A small multi-label image tagger, trained from scratch.
Data: 36250 training examples, 70.6 epochs.
Rows from block 2, named by matrix and row number. Rows with one number belong to one neuron. Each number is 128 + 24 x the weight over its row's rms, rounded and kept within 0 to 255. All counts start at 0. Numbers have three digits each. After the name is the row's rms in percent of the matrix's.
# fc1: MLP up (model.blocks.2.mlp.fc1.weight, 576x192), inputs 0-95
# fc2: MLP down (model.blocks.2.mlp.fc2.weight, 192x576, transposed), outputs 0-95
fc1.490 102:120130112126091136113155173128120128123129100118108102108160123141131138141140154139162114133136085161134137132119104146100149186077166162170141136052145132103176127100162129105138128135140157065120108125101120089131144107092138129137153141101126102138145104131123124120098169115088167152
fc2.490 097:117128124158153126164149164116129102097103137154118130151096132124164117128094121111103158107125136088139122168162117138125134082152127147120113154174095129153143177134123148130121129122114088159144141136169163147102102203114105117133095112156109153121095146115131089144107161094129101131
fc1.491 114:106133109132111134169140136142154117122124131128114126122109084141124076151125120175118117122091125107133134139156073129155148148128126140145150134175138176085128116162129143101124152105131112133105145123176122125144140150141109143140125127136137134142101144140138155121120153156144116110
fc2.491 113:119175104108093094124093129116126175093132126152160116112175147151079111134135160110123120112137111130153098089161115114100158127119095172135111156142103124102145134133145123153151143135092146153077105121082145122128126091112149129127101117115116126092116155155096046144142119146130126099
fc1.492 101:149182132157116144162134100098138113143109145089147160120097195129209170104108156138139119132117135154149128127112153096155107131120125073139162135134134124113129170128152119112116092104072180142167164114145157152115169133123139168142092148140140136125142136160115118121141174124102084141
fc2.492 094:115082133083137151105101143173114112111158128129097124111099131122130096092083095115121138126113157106107087110138158153109095144127095166152109138156105084113102139111166134093103104112104090106119122137103135110159123127114181117127164116128091131142115129156131078136142152113117123152
fc1.493 105:137176097116119147101121122160129103127085113111114196100138136123122110133127128139128117087132169145129127158111144125185117119120114167141108115139109131153129089117095102143126154185102178124149090093126096146157138143182162125155138146102116131141125132093141141104136137138090102147
fc2.493 106:137113134181124155168151138115123112099068128100129123138110137075134151102130136146101103131107160144150117119110140119169098101161134117142137169179122116132133165101115147153130080117161118143074121133154171123118105088122078096127090099133114120153132136124133101147143157136114134117
fc1.494 097:121120159087156118179099106096093138120104111110144145135091147144115138087087144164128156162126147124153149148177144134135147131202126139130117156144127106122164151167112093109155175127138105097139131110147130145120123150113075121119100130138145117128120146103154109118142109106164137086
fc2.494 095:126113096177126109130101140131159121104140137146157124128172126152185110127158132118120153130145068116163092128105110111111136093102146087096142112104104169139141076110126125118132115113122119137123101145091155103120095148108154147145154109160138136132116099154140148141110129178111121135
fc1.495 099:123122119109126140135142142084163145108140088117128114156128180108182129165109103176144118104135110110117145125121140113130113104096184137164103097114150109125122085104144139158136108154112139097134107133132132094103143133117114102135156131109156119113125109127109106107125164111092117169
fc2.495 095:155146137135159133141122099156137138172122143115113135114126104133084156062131139086094139102119164144111130124138165150164126127127122127118143124125117114083106111140100112106097140093100160134149126117159107152121136170114166126142104147171127115130110139086122121114119125162160109090
fc1.496 094:162157127157147105136145075119110117134090135159123114109127130081166082161155120117092136136124053133191142109122147128099139112108139150109142154155101121138133124121127139121122097133130146135149131157105126138065175148103104088147107167099139122079102110082120137118082157134108148154
fc2.496 098:105150114151124164126157149178133158150172117120173161118086134152113114127121133133161145168163145155139169145099143127123133141117117134105135142125160084132107140171131104118118123150158109119077136147133111149138126120132151132161119112152164165167146101146126164105136065127160143096
fc1.497 101:102126108135127101115082133130135093149137127094154123087168118115109152093149137156152135128116124147128131079100086121086106154162127159212098133089178131114126145147144104160089169136153130129105111120127135122112077111120153164148117129111115099129141117121098110117090093154129131162
fc2.497 103:129162130170133166139138148160077198109125106133089137145137125132104079169129113109128100106099082109129125141085114146121116077115128119083133152137114112121129127136132138156163131153115101133165126110099121144147131162141091062112088150130124145116100111140102102153132180122131146127
fc1.498 102:139136136132127137149101151129144108062154119078158165127162144124137152125140092150123125079137090164141120139127146126106131118135120099138151148129133094146100124141107079082159149141116111091133152122086120114105121118105087092143125107145098130104139112121124134138180113160177150169
fc2.498 095:110177099151144140114177122133107161174146119139121081159081150135134133121102144119155125118138149117123138145150139143136120135121166176123099112097107143126131121123128099118124133137148137127103118153167129140182106130106138166100127117130125129075120172135123139108112169107102145133
fc1.499 102:105119133138118136152085143152164149145146164120137096171159120153166115122167132124098158133109161122125165119103168122140071106127181144148166133178111166126148156141127104132117101095133119111124117104118128143167142122136150088138163107157143158144142127128162143134144134123113166097
fc2.499 099:117095125118100124147113133122058125164124076122136119133154150107136197158171161138166130131124167124132125143141114170128144132152140091164082165149141113114133124160124164148128139092121167127136083104116142147143111117104122154161148126110090115156134131105105151131159142158095092171
fc1.500 103:138130102118135108147146149157164144155119143155125125115112148121123115149082119139152132150123142142149134173106122175137097114141119143133139140141141126150139074117097148136085111119119122142148126123146102156114133088096150153111128109154157125188151128099107148113178122096134120129
fc2.500 102:120105146132145119132126107110118166111098141176190098165125132135128128105137148131106114099152074103114163144142090101131108167105074149143167115146107133109117122128124122121099134142126068125128111152145162125083077152138087099157158118140141092134117123142111099094124102126103137131
fc1.501 096:168111133140134149126127186149124132105128090121106096134191117171157159123123142113172137127143096140172160134078107107114114118137101116112165122150133157161099145078169121093111132108086113147123140132129126115064107112106101085142173091154104060141119124129144164134119127098116120132
fc2.501 103:126127132111113095108155082143157123106144146166148141096122140114088098168159151173134136121104131106114085162153141118130135179099122146145154124111168122122193192169142115120154140168118164085123080128120104130151107117169153128102142105115140144128097132121125169086126141119084115162
fc1.502 089:117145136148128151130132124124144106129132130143104130079159102163139091107141110123133101108097053158117161123124114117134155143099132136145156132160090118130107143112134149109141148128133121150125138126114113128140144145160127129097164108164121125123145148154102087136120139115162136182
fc2.502 080:124136173101122096140155124128133180190148147141103098140136146132198151159136167120125136125164142161127145106135120129146086152153118121136107141143173141148130147135123143132089114134125130123130107152100125166097124113137115094121149132110106124121100144128107172122100123085158125093
fc1.503 109:124158146102131115082145111024145132159115076155144131106137123126137153111086176135093101152154132151137089116124107137150170084141104117121124145176128161159130164121124170126091131102101134097092115106101117110121091117101100155140126156124150132092133085119103116156114127114133145153
fc2.503 099:144142165143107120149132099136133120109157139104100156124125117093118106179141098129146158140139123112135157124130152111124124141143113136082104091114136133094112095104136075144177103136167109164123111168144082145125167115149133145140164116125111117144128102117168142113100124139109145116
fc1.504 095:165174126115135141139113129132155106100131098139143135165118107150110109117128148110116143112084134139132130162129133177173068115132117121102098123147128114099127099143141134101152155131141128155157113142157116111115117094132156143147135129158093101183095120142110117083114143123075120116
fc2.504 096:116089148150158119140102143144108131141125181120168158093148161111161104132152134160119105122136124132124152093141165115119174150097126099130133120134128124080118163124118128142115136149147178099116098143129143138121162136112132147142130153079125108081153162126165142162131106135121157115
fc1.505 104:162141114134143140092109175139084075102061136120105133114117112132131123150156121111116104152095145139104122149146149139150075134180105120145132097151127108144133148127159112128124175117151076154117134136138133107109146102161150172096135097108120077163091140137124155110094135108108143122
fc2.505 117:121139111146161152101174095131090124139121117156139116176157100134138155129136138126118099142155138179197132098132175121149132131109157119093106108051103134189091090138117139101108133152127146118129173134142167148118122109105099103131109138125146146140132173139133150091119164127137121116
fc1.506 094:141120135129151140099142108107152142086152082137108092113155140174127141115137094118125094165119136133155112166142116132161121140133114102135119160148122155121126122130167151118085128119106143164065133141135117180110125122127117074122130154083143184157110082155121109118068143172138116108
fc2.506 106:118149065140092105136116174149119114061116113136130130080145111151094096124117159138150140093129120120132138139131099083129146162142107112162104104138141139157130151142117141150136128081144134113079106104129070155147171140168146146117120111152182162161135082128090126147123149157151164146
fc1.507 100:147136166181127157144151105133126135109108143118138159145114166143168147115105168093118128108122141162143151145128182124177136104129128103094154146121116106096112116121074104091149108130079145124138112120141134132181124107141127165140112105131092161154135139124146166114160134180111118125
fc2.507 109:124127164079114121139109108147115115091116078096116122101137128112103109074109091097142090121127111118094109112148099068092136125142154111116138153136129114110137127125131118159161127134109124131071147110081130064116107094127121141107091138089103122130106106149155074169112131182130125078
fc1.508 096:158129143142144155135187118125136089151134120142148133122130144171123112122139138130118111105112135139151141172138143121128120151103205121145131120106165137133110080107193137146109140136116178123144105114122103136155129100120103106134115116124122153107140125130091141125143134083120162166
fc2.508 092:112161091105146106157090157100078144111151144157120123140142101081100149116109123121129161118122135106119143116157136156121082090111061094094074151138137091117125123132109118111105142083112149121140174116112101134135093153140143148186133152140156125113132092152131109140150117100096108112
fc1.509 094:139098150162133142112119091123114157115149092154093117144116124132129140127172163154139148138103187133185114127123127133127130139142182120144151154157124124088114139148095125132130085127107096137137126149130122163155157170100102125144137132094114122162149166098114107147084168140131146107
fc2.509 087:136145110100151124131094162136140127121106171083162136072154162152104126118087147121130127111100133107129149137135161105141124142155135106111118130113138129164139094107090136145117134158159118135094115119112106114140111083133144146082129118137134139124139104115165158141090116110145105152
fc1.510 101:155116113078104135149161135122100110125137150142107116125144130134131135130142143140132138176113137117121143173142126107129203136133107152130158134123143192093167137137153117107125145101175108186088103105183134133138110104113140113161133160129165103150129154149155152126132128108118075135
fc2.510 092:096115156118097112134144097107103136096153128120135114120090138138124089153123145143133125090131180098145122117139094164144121129134155110133168171117137099153140162129149139082116161144117132154132168187103138161084103116166143114150113123136110106114122136131079125097090118116171117144
fc1.511 111:151162131114145155162120129087106168068109132152144131123148098067130159114088132146124149124171038106127111173152128170102150141096125178158128124118139118138119158144101175102117106128109142111128117141140161121102104091151097161134114174152112136143104134138111144129129131098121112114
fc2.511 126:153171079182138121147189110141166117116120145165102119154155171135175165124134140172146112154141141159168106118121146136154146119147136127099160131055080131160137117128094118100121165121114114122141150145141148176101096170116117154105123143146130161115138096101113145104137119144156127168
fc1.512 099:140095117130091157151138133141094086120114132091141130087178155147131151115117116157109138134148109107126146090116157104113133092096129106097155131066172106130156114112126080147107093136111139139113102108118120146111095130165136140144100126107143080106121088105137124122091131116139159085
fc2.512 089:160094121122143127134084099115086141130146115106089103089099101091118121085105127126151128121141158105108131146123152154115143152101127134146141098189149134110132124137134154140114131093164108138133062115091147163107166166145125093134104120130108125155120141134151081157145142101105106133
fc1.513 095:133141109083154095145137111147116131112125148135098113168147168085107156096119142135149145112070124162122136143083095153093126077112125122173131129170105153134133084153127094139144121095139141127096115113160120138110144196114147117153122123116068161139099103137142133131116130109128131166
fc2.513 101:103155097149070131110143122165154132096127131162176115091152135168142137152132127128133134161170158089191123132149123124178172144159167139089116129108107152144138160119136146095124151133114118146106117173146100168123104110122109094108159145115147107105128125125129176130142150168135106142
fc1.514 111:110183124160149119120142137081132138159146094153143085117166149088143187083142121135129157153114115160125123121119154136123172132112141080151155160103151116160142162113099070127128122156109148120115153146134141146161135130148123126161097098127113099125135166141112160134135111167150153090
fc2.514 113:129107142133073116175105170146143077102116112129103121113101134145125074124084101129113129136108116077104124131143087097078113126111138153130094108127153121122107140135117128156164097094153113146083133114107081117112146107136158078133145113146146130072151145094161116112111127122137095158
fc1.515 107:108170129132083113122130117103123140102156161127115169113140133130142132104114157115111131132162091179113145158092108103090115154103115099150132119100137148135139086145137138119180140128089120113105191127149138126108160150118103103120119161103161101132161136080122118121151152120155087080
fc2.515 104:155108112144183116117144141122099121185137123102141125124095085127154145161142118117088130127152156115157086124075163168145137105147119169158094128123101113138133130094119125112123163151140130135156132143125130134141102109104104123092130107153138156118105155150126112144135137125118158114
fc1.516 090:111147122138155107107128102158135116122142168114127092115198138142151133119130124132164108110130123137110137082117117110164160101143170176138106133140134089148140125125154114153144121138091103083137159156132117106123158115156121137172149084149161104111173141119151098113146171145128115157
fc2.516 080:120091173120115136142131156120128185148171130098112093133089111134150125132120121120106149149150137117096130101145126155074124131134117131135131160164152164133136170143103131133091101103135115135133105136096095138092107145144090111156123144083144131140104135112131174150124131091160084104
fc1.517 100:092121108122126114129168112120134122098150090108109106134118108142130117116102053151133129158147164137133103146151151159118131149088126141138139143123118128155136123140130088159107122120127108110140123125108110149120160070119199098120133135157166139166178158143114167100165125137098136159
fc2.517 097:112083139131132149139119119115143118147104173107121152154135142090142122154148164086135132127146091120112175093128111124161093090165123087130121116131125112097114150168171145115125138124138160135164103106154136107136107150128107138138118139134141103109116090141137145129109149097127122112
fc1.518 108:137089136092137118123117109152085062127168089124152089141182118143099132127082145155123090140120114109089150130143094152131104103133167143189124111125160128141145074140109118162134150109103140135109134105091119152134084128168124106126096146118112118122091086140087097092127119115104105112
fc2.518 104:140165116148101145115145138105139147097131129177120108120145155116132146096143123106137141090133075160138125148032145124099124138153109165112145152125139116120088171121151151144140093128107082109087125142073100136117163132083138136148095123095121167092165107128133170131114145113150133164
fc1.519 106:153151140115119102128124118121141127116119126124126060135141147118149142176119092134138146140154124160121152147124171089158107105126145099091143119122089106147119173144154168142106086067118171148111114166134095121093103131118124115186126114130101094123128092082124124090098141130114105143
fc2.519 107:150068125129158136138136151162100101122139114094166143074123115129120071112128119141096129132138116174088085139151144116097104157100151122146187192149139148122118118135130121106122143176116109110142131134111107133178143100193123152123112161118109135103087146171149116122147140130092112107
fc1.520 099:112085120130135159145130098143138125126135140145106114136124155179147144127093134163136125142102167099148182126151188092181109107121093142102133129145083149140125106141125122114111128139130134112138135119152136132120097072136123097146126120152125118130098158119154134118084124116103132138
fc2.520 095:116101154059094157178104141118098143150105130109136164090123123093137112121118149087107145099129095151050128126125100161103111158088125123142123125143161082067162123113135126161099128120131145125115137121098135130174152127132121129140167119147150122124135098120135092127144121143126103089
fc1.521 104:181145131143121136117154123101135168137134132147151113174177127130133122155144155149101110154096150136147140119143079177148136114102162129125123127108125128108143099172123146107108117151127104149153113085153137159143137133171083151124147099132077084138139146112121146142090131132132077120
fc2.521 107:118179102154144111116140125100101113122108173141125158122115136137136148136124098154164093138123161114117137163113145094165089134120137106097176114118141141155118115109156145075104169161133108099088172161139129130112143147142138120091127128120123162139142120104129178121126163176109098170
fc1.522 104:156174077150136144156164111112085143150115123125104123136094139113112096111148144116124060160128098168150123139138137126127110157150190146111164123099145113125163158097141117143153125078118157132125112104147134141136110145180116125121093110121123156105116106130150178116141134117114122146
fc2.522 088:084068138116115127110109163160149118132147112137179091133137118125111140145103108134126107129117151119083165138132130140082126120104082133164116150186114135147103116124128132098103086147158119125150174125114142119134145114100172138142149147135144111095122138178120069131160128159134079112
fc1.523 104:101164139153169137112156113121117124108156137117122145169130163165119083146081097124111120105105135135134138129106105149093134130112100088163162169109096126153100132149175126172130082128128160148156127088132145126094166146119112133159114148093101123075093137124122080134149116150132116140
fc2.523 094:125130094116117126136142129109145129139134184136153100119153139093119137138077170121114139136121147110115105167138166138167131111165155129110133098120134092155143086148131099130103166123090097137148110129123119108078091071096136104157134112144094107182154125108135109148134090122080154130
fc1.524 088:111158127139148164143131118173138128102085153092154094090100101147110110156136127090107161095145139154146140114094142131123139147091130127123183075117129121136107118112152097129128154148134133134123081125114138122094103130077161131150056136117090127135145098101133133097108088148129133156
fc2.524 094:132145125136112140088159144094160134190127117183104141147166110114086171125137151210163095146136093130149130110161112129143113163119122150088139183120131129122118108128109135139103126134128144133110145123175166117145146155119133145110139107151152111142116180143093117141142090067123158125
fc1.525 086:176130181100087156127152104146139136135141141085097113108097145134155127144106147157142109106174128139147130127083128145129149156134176142068168110151096111121160112124130144137118135120094164126113108130148134183097152124156128083111182189151166105119133146125116139153112146138146163111
fc2.525 084:113097147099133135146075165112119150143130095155086144107142100114103107134109172124125113071124160156095131128138141044143114115095091132150114117115149121111148125128095136150116107141135127127148123128121112137148153128136173146138149095136107123115135163110168105116121129141102105157
fc1.526 101:160113162124139098148141133124154153142143094155093120146093171102177109113112123144128137128107144152122157145109144123068164132184114142081158127120168133112090144142120120126130171152087126092121102123134148107126127147110089173090100106096145121175118125085139142108107118137143095104
fc2.526 098:119161140149134111145118104121153100086101142159142106136172114161146108104143121102149115134117126117152091117133108131158121115130185117136101162125077129152148106101094120101158093135121157132094102111090116091153094155131136120115109108103110111119149124131135139136142093203118082110
fc1.527 097:131134150135136157118159105128108111110104109142147102142123183079164147168086101132130124130124146158120154138108124109130119106126146119165164124121121090088147100124124087096110139151114174089188131130117115134126100118149179102110148123121173119158148162174139157114123154118114141152
fc2.527 092:117089144093110152112095142130147125131119122072128155132116096160120130094134133068130120102164162123099084104144111153148130109148095110123116131135133134092114176148148124136137103121124113136111128119161132140174097154143131170151136140137088123085075111088108113125138147102162136119
fc1.528 101:096169100121151138124114103112115109083137100136125069105134089131138120111175095106113140178095177147109127128132136115121123113123161101156155118131171138161166149103128163150100121105145125101114155101109107116119132112131160121080162110127083107111112114134134187100158128153122162134
fc2.528 095:138142116142119069092091130137124130148146151128136146076118139087116109073135134132105108105156092119162134141168191102097140161131124147099116156117108154149114102114103171114098118127129117107119101116101146093149159157146114145147122140136109102107132162109119099136108162093126089121
fc1.529 099:161124116133096098155116115114132099121156142110126094157101120137106115129133152108118088124118113164139126132132096156139093140123110122141082091117160147136143099114140140184127132156082107136151093102137105144131127147149070151154117115083094138153079120167107181130077083130145158120
fc2.529 108:084143129133131116129149126118087186140117067145096123139164141129094147104156136125138113123128127130124144117132115121064168104118118096105145121193098097107096144114110094099138110138147159104109120131097129128085133119119144178117134109149114141100165133147127107157143138108115128162
fc1.530 107:100149143143125172094150114151105149147135133127153144105119141139094150134141121134158106144124123119112142144136106138146126115151130103084164129119138113132111130108159135101096126085121124106110126135070145184095130124155150146168109131147122098097130127133111123118143142108089133148
fc2.530 110:110186127129144131144178098116212176113127109158111129132141177113123184089123157149143128128116147121160141147131147134178154145142151136112161143090086133100111103159126118097113160131107141140126136147137131124138164134101116147142103118127112184120120156123127151130106091099154104136
fc1.531 099:113099135141139119086095150120173116158098118103118135139127104092107136113148138165115141119112141077115127123109085112082076184155100136113112100109176153125146175153167167123108135117138121134114148128120171122081125149145156144083152159074109148107139120114094124096143155175124131136
fc2.531 089:108162104151150092116142111122084183121141151137137135148151123172160137090122074134140093143158098173182126152115120104161138080161177149133099121138111154103123140126079112098173120156141169115114155116125084126163131108150122116135125103141130103123121091116140137128128118125172113129
fc1.532 096:102095145132129128090088101113193145127123149097121108123108131127140155133136163102169113126095103132120117103077090093154137140159134143103113099176150117165108128113142163094124153149133120108170122115112141135114149125143136170084111148133105160164110126090088111156124116153122127072
fc2.532 102:139196115133124130119179139131129136132130131141114120132145136139128127163160127164128115120141154161156144141123139142151121108152163105078139155080078152174134134131139140108122132146120115116125145185150125144129129166097098106147150119116141111157122148133099152164131103152153152194
fc1.533 098:149131147078074141120137091137122088129123079134101074162135138147103166137148121149157130144137146129148111155086092127109135134110111113115131124133139150166176121098184167138145107143141115153097147073142090162105117110173092072147120146162152110184095112140113111125104140095105107137
fc2.533 093:117082142115149079121116127144089086101131100149111177086159126132106119148152158122151129141104184123121134172176146089122126136105096136162158164132160142121106135141163109112100116139098144120141069128130097163100120137142143109093141141131160114143126115141128109118113118115134140153
fc1.534 110:148187152100120128145106083116170117140144172107109116095141138106158147110149105167120135100157164162151161157156150128148110135146162094149107133141140142110148119132112170104101072109122118101163121144135129128132131155124116157138123149151133124130125116094086101142144155105143109157
fc2.534 118:122151158149152114112127099101079141112112169129141100095082071154095141133086116137109128133098148117104083146101150140102120136102138144119176136092135114127152093155125113132151120123099093177102176188127104159112117088101110148090131113114115155158145108155129127142104099126086144131
fc1.535 115:124147166151141144128102136135132121132163146114121130124134163111138165102082083143144099105143172149119062133143115128141108098159152124147146149180134121095106152151117127071153116136132136067140142092117081120150095122116108108112151101146088174093117151079141161143139179145130160153
fc2.535 124:146130126096125091135124146124106149204146098125123153156107181101097098123133083124170111108123108115139118098122143173106147100129141127114121089136159132121140121112140111135115144184163087105157129122125110106124146108133107126114140140144142146082150161119115061156128152145117103154
fc1.536 109:171125098115090167116133087153141141111045108170139108119081108139162151122143107126086125097128130156152110171097150143124107135080138139128117139092140149156177107118146111100168138140127122131160117130111131140117110105185154125163090146127133105138105136150095114096154112180096150118
fc2.536 100:087116150134131135130110144124125142147151101116130149159110162116091119140133085125113123186144109127114156113131115129130121134104138130166148078150128151082075146130139107186120151162145109100147095132123118161120137089136114189134106158123128159094167132127154132136100129105140123126
fc1.537 093:171106094158154149099097147100157167066133105112091106145152124148123110149116134099129111126111088133130127188115156129148127142107143135119154142157117145095135120144125121100077113119139136094098145111142099154128126090098117058122115150159145134153108085125139122094100163168139130158
fc2.537 100:111155104151119131112100164141142113089091123151107148161130127102102131128149150129094120104094105124118154116118120103164142176120099106172075097132142139138125125129143126168137150110140113123078132140121114144132136138144161161137122089150154177201130102147087141122121143158152152146
fc1.538 111:138123141115144155183134126155088132082147136148133121126130115179165145144127099186088116131142134158142113114166133152141126161095136104107143133141100154091127135157197145125096124137097114163107109145130115117176107104177106135101157125077133153119109141116146102143118126124132136080
fc2.538 119:119142147136122129112142138098116089157119157126117100098145135118074139128093120115150138132127138153112091123129116114146116109110098132141155120130122145111098140175118125134148172110165106140131161165147126118111066168130121172131126127177154112152154140117132087103088145155131150131
fc1.539 089:114128180113109166095141159161148162133147112097145060146102108130150114110131129144105138149092113128104132147112152092140116130133137134180093121134128126082124135139162112110126148113148104117123112098147130184119138123153108129118136079115151117093084121171144164150145112102081130099
fc2.539 097:121092120154155080151124095086091127137088088138137143155162144151130144164107147135110131109142175149189128122138094152138110140124156124106116143112119126126099122135092132098121124124128177115143155150121127087133116152125130148177152154148148144114115138133128121084134162148203117149
fc1.540 097:159109098142134171099125124114162142063132078095109092147148125118110134173150116132114129151127104125166135184096150133175102122155125119149143165129112137095154126142154114116092101153123147100105125135112110157128122104110122081131130135152142144121138081150122123101087138185121111145
fc2.540 105:117145099160087108105094153125127112058130100141118139137153113108090100121146146156152127120091121108120145110144152089127105170115094121156097118150120117134131140148140134132129108087136112134073096134129090136128141146159125116149112078167190147189143099129079124130119145161153136161
fc1.541 094:162152172065147129123103154130140158130112089112130127107157104117129165115124159117169132108136115144142141144130155113125079134096126098123088090138144121155153149123090128138146194147144086137172117142101110164100161118135141153133152088146130169161116117156123110106145121169122131103
fc2.541 096:117123143144165115140099133136113117090087109113102143133117149135110140138134149107059112145116082111095128118146130087118137139125115094137144110122127125130069115095156103147125055121118128109092108082102155103156127168108144110111117136114139109164121133117186136149105102106125120124
fc1.542 096:111168128119153153144157111119098158125074102126148137124116177077121173126133096096105128106122091199150139089106135123167149138119140127113134113086156094159146152118112143138119105098085134123174109128134122111093129094165067118112165127139126159140127109094131098165108144109165150151
fc2.542 091:138192108150146121111191127135139111119132135148101081137118129190127128153132175145114114123150142118161156165154112113100133137166095158114150145094143132141110092127122138171126145118081164143103162147154149123151138145055151170136139109076129144141127097147142159114116099162127114127
fc1.543 098:164126143142138116159105121100143105141149151123107128160124100131136125151172138090103100135096164125064143168130119124102113122146155154155137111166112158138075138144098155125106115117123114144120153082171134133095152122118091133164141112124098131112143111125132121149124131110164111100
fc2.543 097:075139093118154149120117107132132122136110123134113155132153106124172155119114142127182168120107169111183105103144109134148130098157134152097078110144085118104155118122141122115143160149152116116133114097086150116131130151130118104141111137096108101135149118061122176108125128116066105151
fc1.544 095:077144150152134115114115122130176135098125144085129129114150142109134099102140110168139104125153127155148153134080114136131122123143141150140159066141089146140123169114098101113146118165158128072132136127151115148133152092106186078119159144152151081149136142126129152110136129145108159167
fc2.544 098:174127090130109155106187117151116101154103188180126142154118158161095141136138168113130151113094151114102131113151155149156093081127125099129119128079121145154158113142138129106119150084099114150132104156149089140137129156139118158161115084124139147108121142153119121109134117115129139114
fc1.545 101:183121079139115142112116167119157131063133128113132083122162133112115129137114121145132135124134118124119158126100174117154113144127124125123179109138126135090118140161120138145090119146142126070081090092147112130116119092110123105166103113129127152147077099141149111098099168131114116160
fc2.545 094:115152096140140155083128148119112116137108137133098144159172127130078127121157150149107127098077090125123129126100144157128122161114117116197094124130110122126119101117129146122101103123147136102119148124114123089155152120137174135123086104152157126197137140105107136125119102119132136108
fc1.546 100:132147162154109159121109153101082112105156091114152127147163137113122126119123111114140138137122062140142087132122162124097096160123170124141132149128147128120129124113107082128147112102101174072147108154140073147175124138147133116149114146158143156169125126143103084152161191165138141125
fc2.546 109:106163119099118098176071153121152112149102140096124124134116108123126139103135143087148082132140106116122147088137062172162176100155163120109119118119161168114126116158133140135148138202123135160111170062129149113160167127094135151140178116080096128106137135111171118129152082101134125111
fc1.547 090:134177150125109109151118161161107138122108118116153122098141137082103159121140086123109153158125127167150109138117110142118099169152169107129124138067117086127122159134132160100117190112145126113158165152137159080122134082127096124146153149127109163150066090130142111165089106095142098177
fc2.547 085:115168125178109106140185079122125114142129173135149151135084139118125141154148153132104131130111105136133204169178094123105127121140098122131195126165135125112150132119117112170137144123133112147146160136180134107119111157087140149142145099118071129137125076137135148103142104154079137136
fc1.548 102:161185123131122125112142145105155131101108092138149132111135176115100143125077117133133164100150108151104116173124098136142160162106138127119092105111131170136124153153157189131151167141103148103169159066119106132079143121136126146173149125132168125152100140088113121108131100130111126083
fc2.548 106:139126091159172162133194068135153135118133146136122129101141109105140124101135153147109123116147140102127146175097156139167123107174136128113131122070099131172112124143117109114106105148132121087117147134136158141119089137131106164102124129124141099116137097130132100140134137134148147130
fc1.549 088:107190131125103103107153121152100142101121141096139139136083186169148139127175149153098086166113143115111120143115169102129115118136098096129108104128164116134126148164117092138126141145118116142128101119113128133128082169113117127143117135096109138097111115143134105121137145136141159120
fc2.549 100:139145130143173128113146086109155129145177104144161147124149105131150118113152114123158150136133168110158094166120133139142166153146157112125118139101079143133107087101152144094150115102133180132141126160119151110113138138125121159116162130161153135113123160119113122142139096176164131116
fc1.550 105:146175086123103118134120116128117118142133115143129084121174137158112180134133153117142111130079082142151127126098136185111133141152126124161157139105159136121138138122165137110179134094102144132143122106148139126121129087139106098159146138082120106140111119166172155151144141061127139106
fc2.550 121:147098068128179122151175100141140144128150166132100123110109123128148156126164126169115123130152159106138135087120138140120131081123146155097119125120087152186144116115124118088102141148129109142136145137129159155115076127102127120113132155129153101094151173153143134093124094099136125161
fc1.551 099:076156125091099118130114129108150111132135130119131126139156159145100093145150148105159150105137174122185123160122125148110112148140114160187089100123115132148073124143097074154141129126130093087077139119113131116105129094111135150091148167156144120170118117155127137086145142154156141124
fc2.551 099:200105097118153146143130133133052104129151130130121111124134120120153122105126102111113093125129118144142116099121114143161090128124147113124138125127130147107126094113166164161143167112113144142134163152117121190122107170130133090093127127124143108151097151119080105159129098077109140170
fc1.552 104:095115132104131147117146137132146148141134123155136075161152116114134148139127118131100121159125091141142120141136121143131131123111120170134111139116109162123122120134113169141136120129146138146079125140096115158118131117124155122082122120091123105086115138154104097136093081163134117122
fc2.552 106:147106155161135093166126081151131110111114112071112174093098119121135145138142132090166129118113141108140142168129124144157132136124139094116081162130131129133114163109146101140176117142134088114174157117126128093126142150173110167134130140150163132160115132131088139083097133104091147119
fc1.553 105:100130098134122119134155070108128113104165115142150129127149138087118169124098156131139149151185105116167145123125128118099132120093109100142144134151134132125122147157123150180122146129171111118127087116150110106092147103139153164092151064139127124148121138121132102100139147132129097084
fc2.553 105:150101142122162126149113164138093093122125142098169133142116123123128096151137137136119122136071137127125114103181132154140164154140130107162133125144109151127131135078146169087139103109123107138131163147156129135169141120120130145144132146124119128115097101140116143144154089122137168173
fc1.554 098:145098124134135121170087138123132103093095141152157175104101160174132126142110066131108095134143145174148151112125142154073128121125143189136118136150138140136149138183132080131121122100131098111098150127132077113141094128110090112134141135118123170171152114074153143133149138144175142132
fc2.554 100:142080135125139116148133107105067152150155118106146118153099159106085126097135090113106125082136087130069102133145098096125131116148170120101147127088109132082137130122127139141150131155116119121136133123118153086093103120151104132107117146123102099110106170118122074141103131181126118129
fc1.555 094:136137145155136134148115118111135109122114120186071118127123104137124104136136106125128145102113081182120162133137157126120115105126121111127165143149115164134148163141120198120132133101180170105097122152092141115146149148131124135052158136115088120103129167137118112104142121135157110123
fc2.555 087:125152145115107093149140089143153174149130150127103103101137114170145135153168192119131116116147095120119159117140114126114139159104128132142102128114149150144082145117102108111113093145108164158142117158151069169108093114129125094141128105154155130138082145129085181124124122080128182114
fc1.556 101:107128124067097124141143115143109183139087167115110118131165157139117103144144096168124163120131111145145103136133139129124142135098149116140148111128170180113091116127134111151093124144117191097125115139121122139126118109104147056172103138111134122131074125091122096125105135083149116140
fc2.556 093:110128095164106121131093132144111088125122099125110119103130105108085113114105136151114116155097171087092178131120154089076126134092124112114148149125134110146147110162131125138141141104119105148160094115118148131120084116136092116138127092143127131107165134114157121147121125177110120097
fc1.557 110:165140159150155129108127122122081091103113117133112094143128100140094154155171138113110103131140126104122154127130134145099088151127118173171134101121112147124105120180159129102082162173076142133155131066104137155100119086117122152128152107123153102119104102120086138124167125131123161137
fc2.557 110:109151069121133112156140110104139165157096176163132169154131103074132151098104144145141161138104101138152129145107141162141136068145112113092155110124131102125098158100130149135109191146132125085167115141139136112117110180166124137142098143153093139106180128074146122113115145123122157133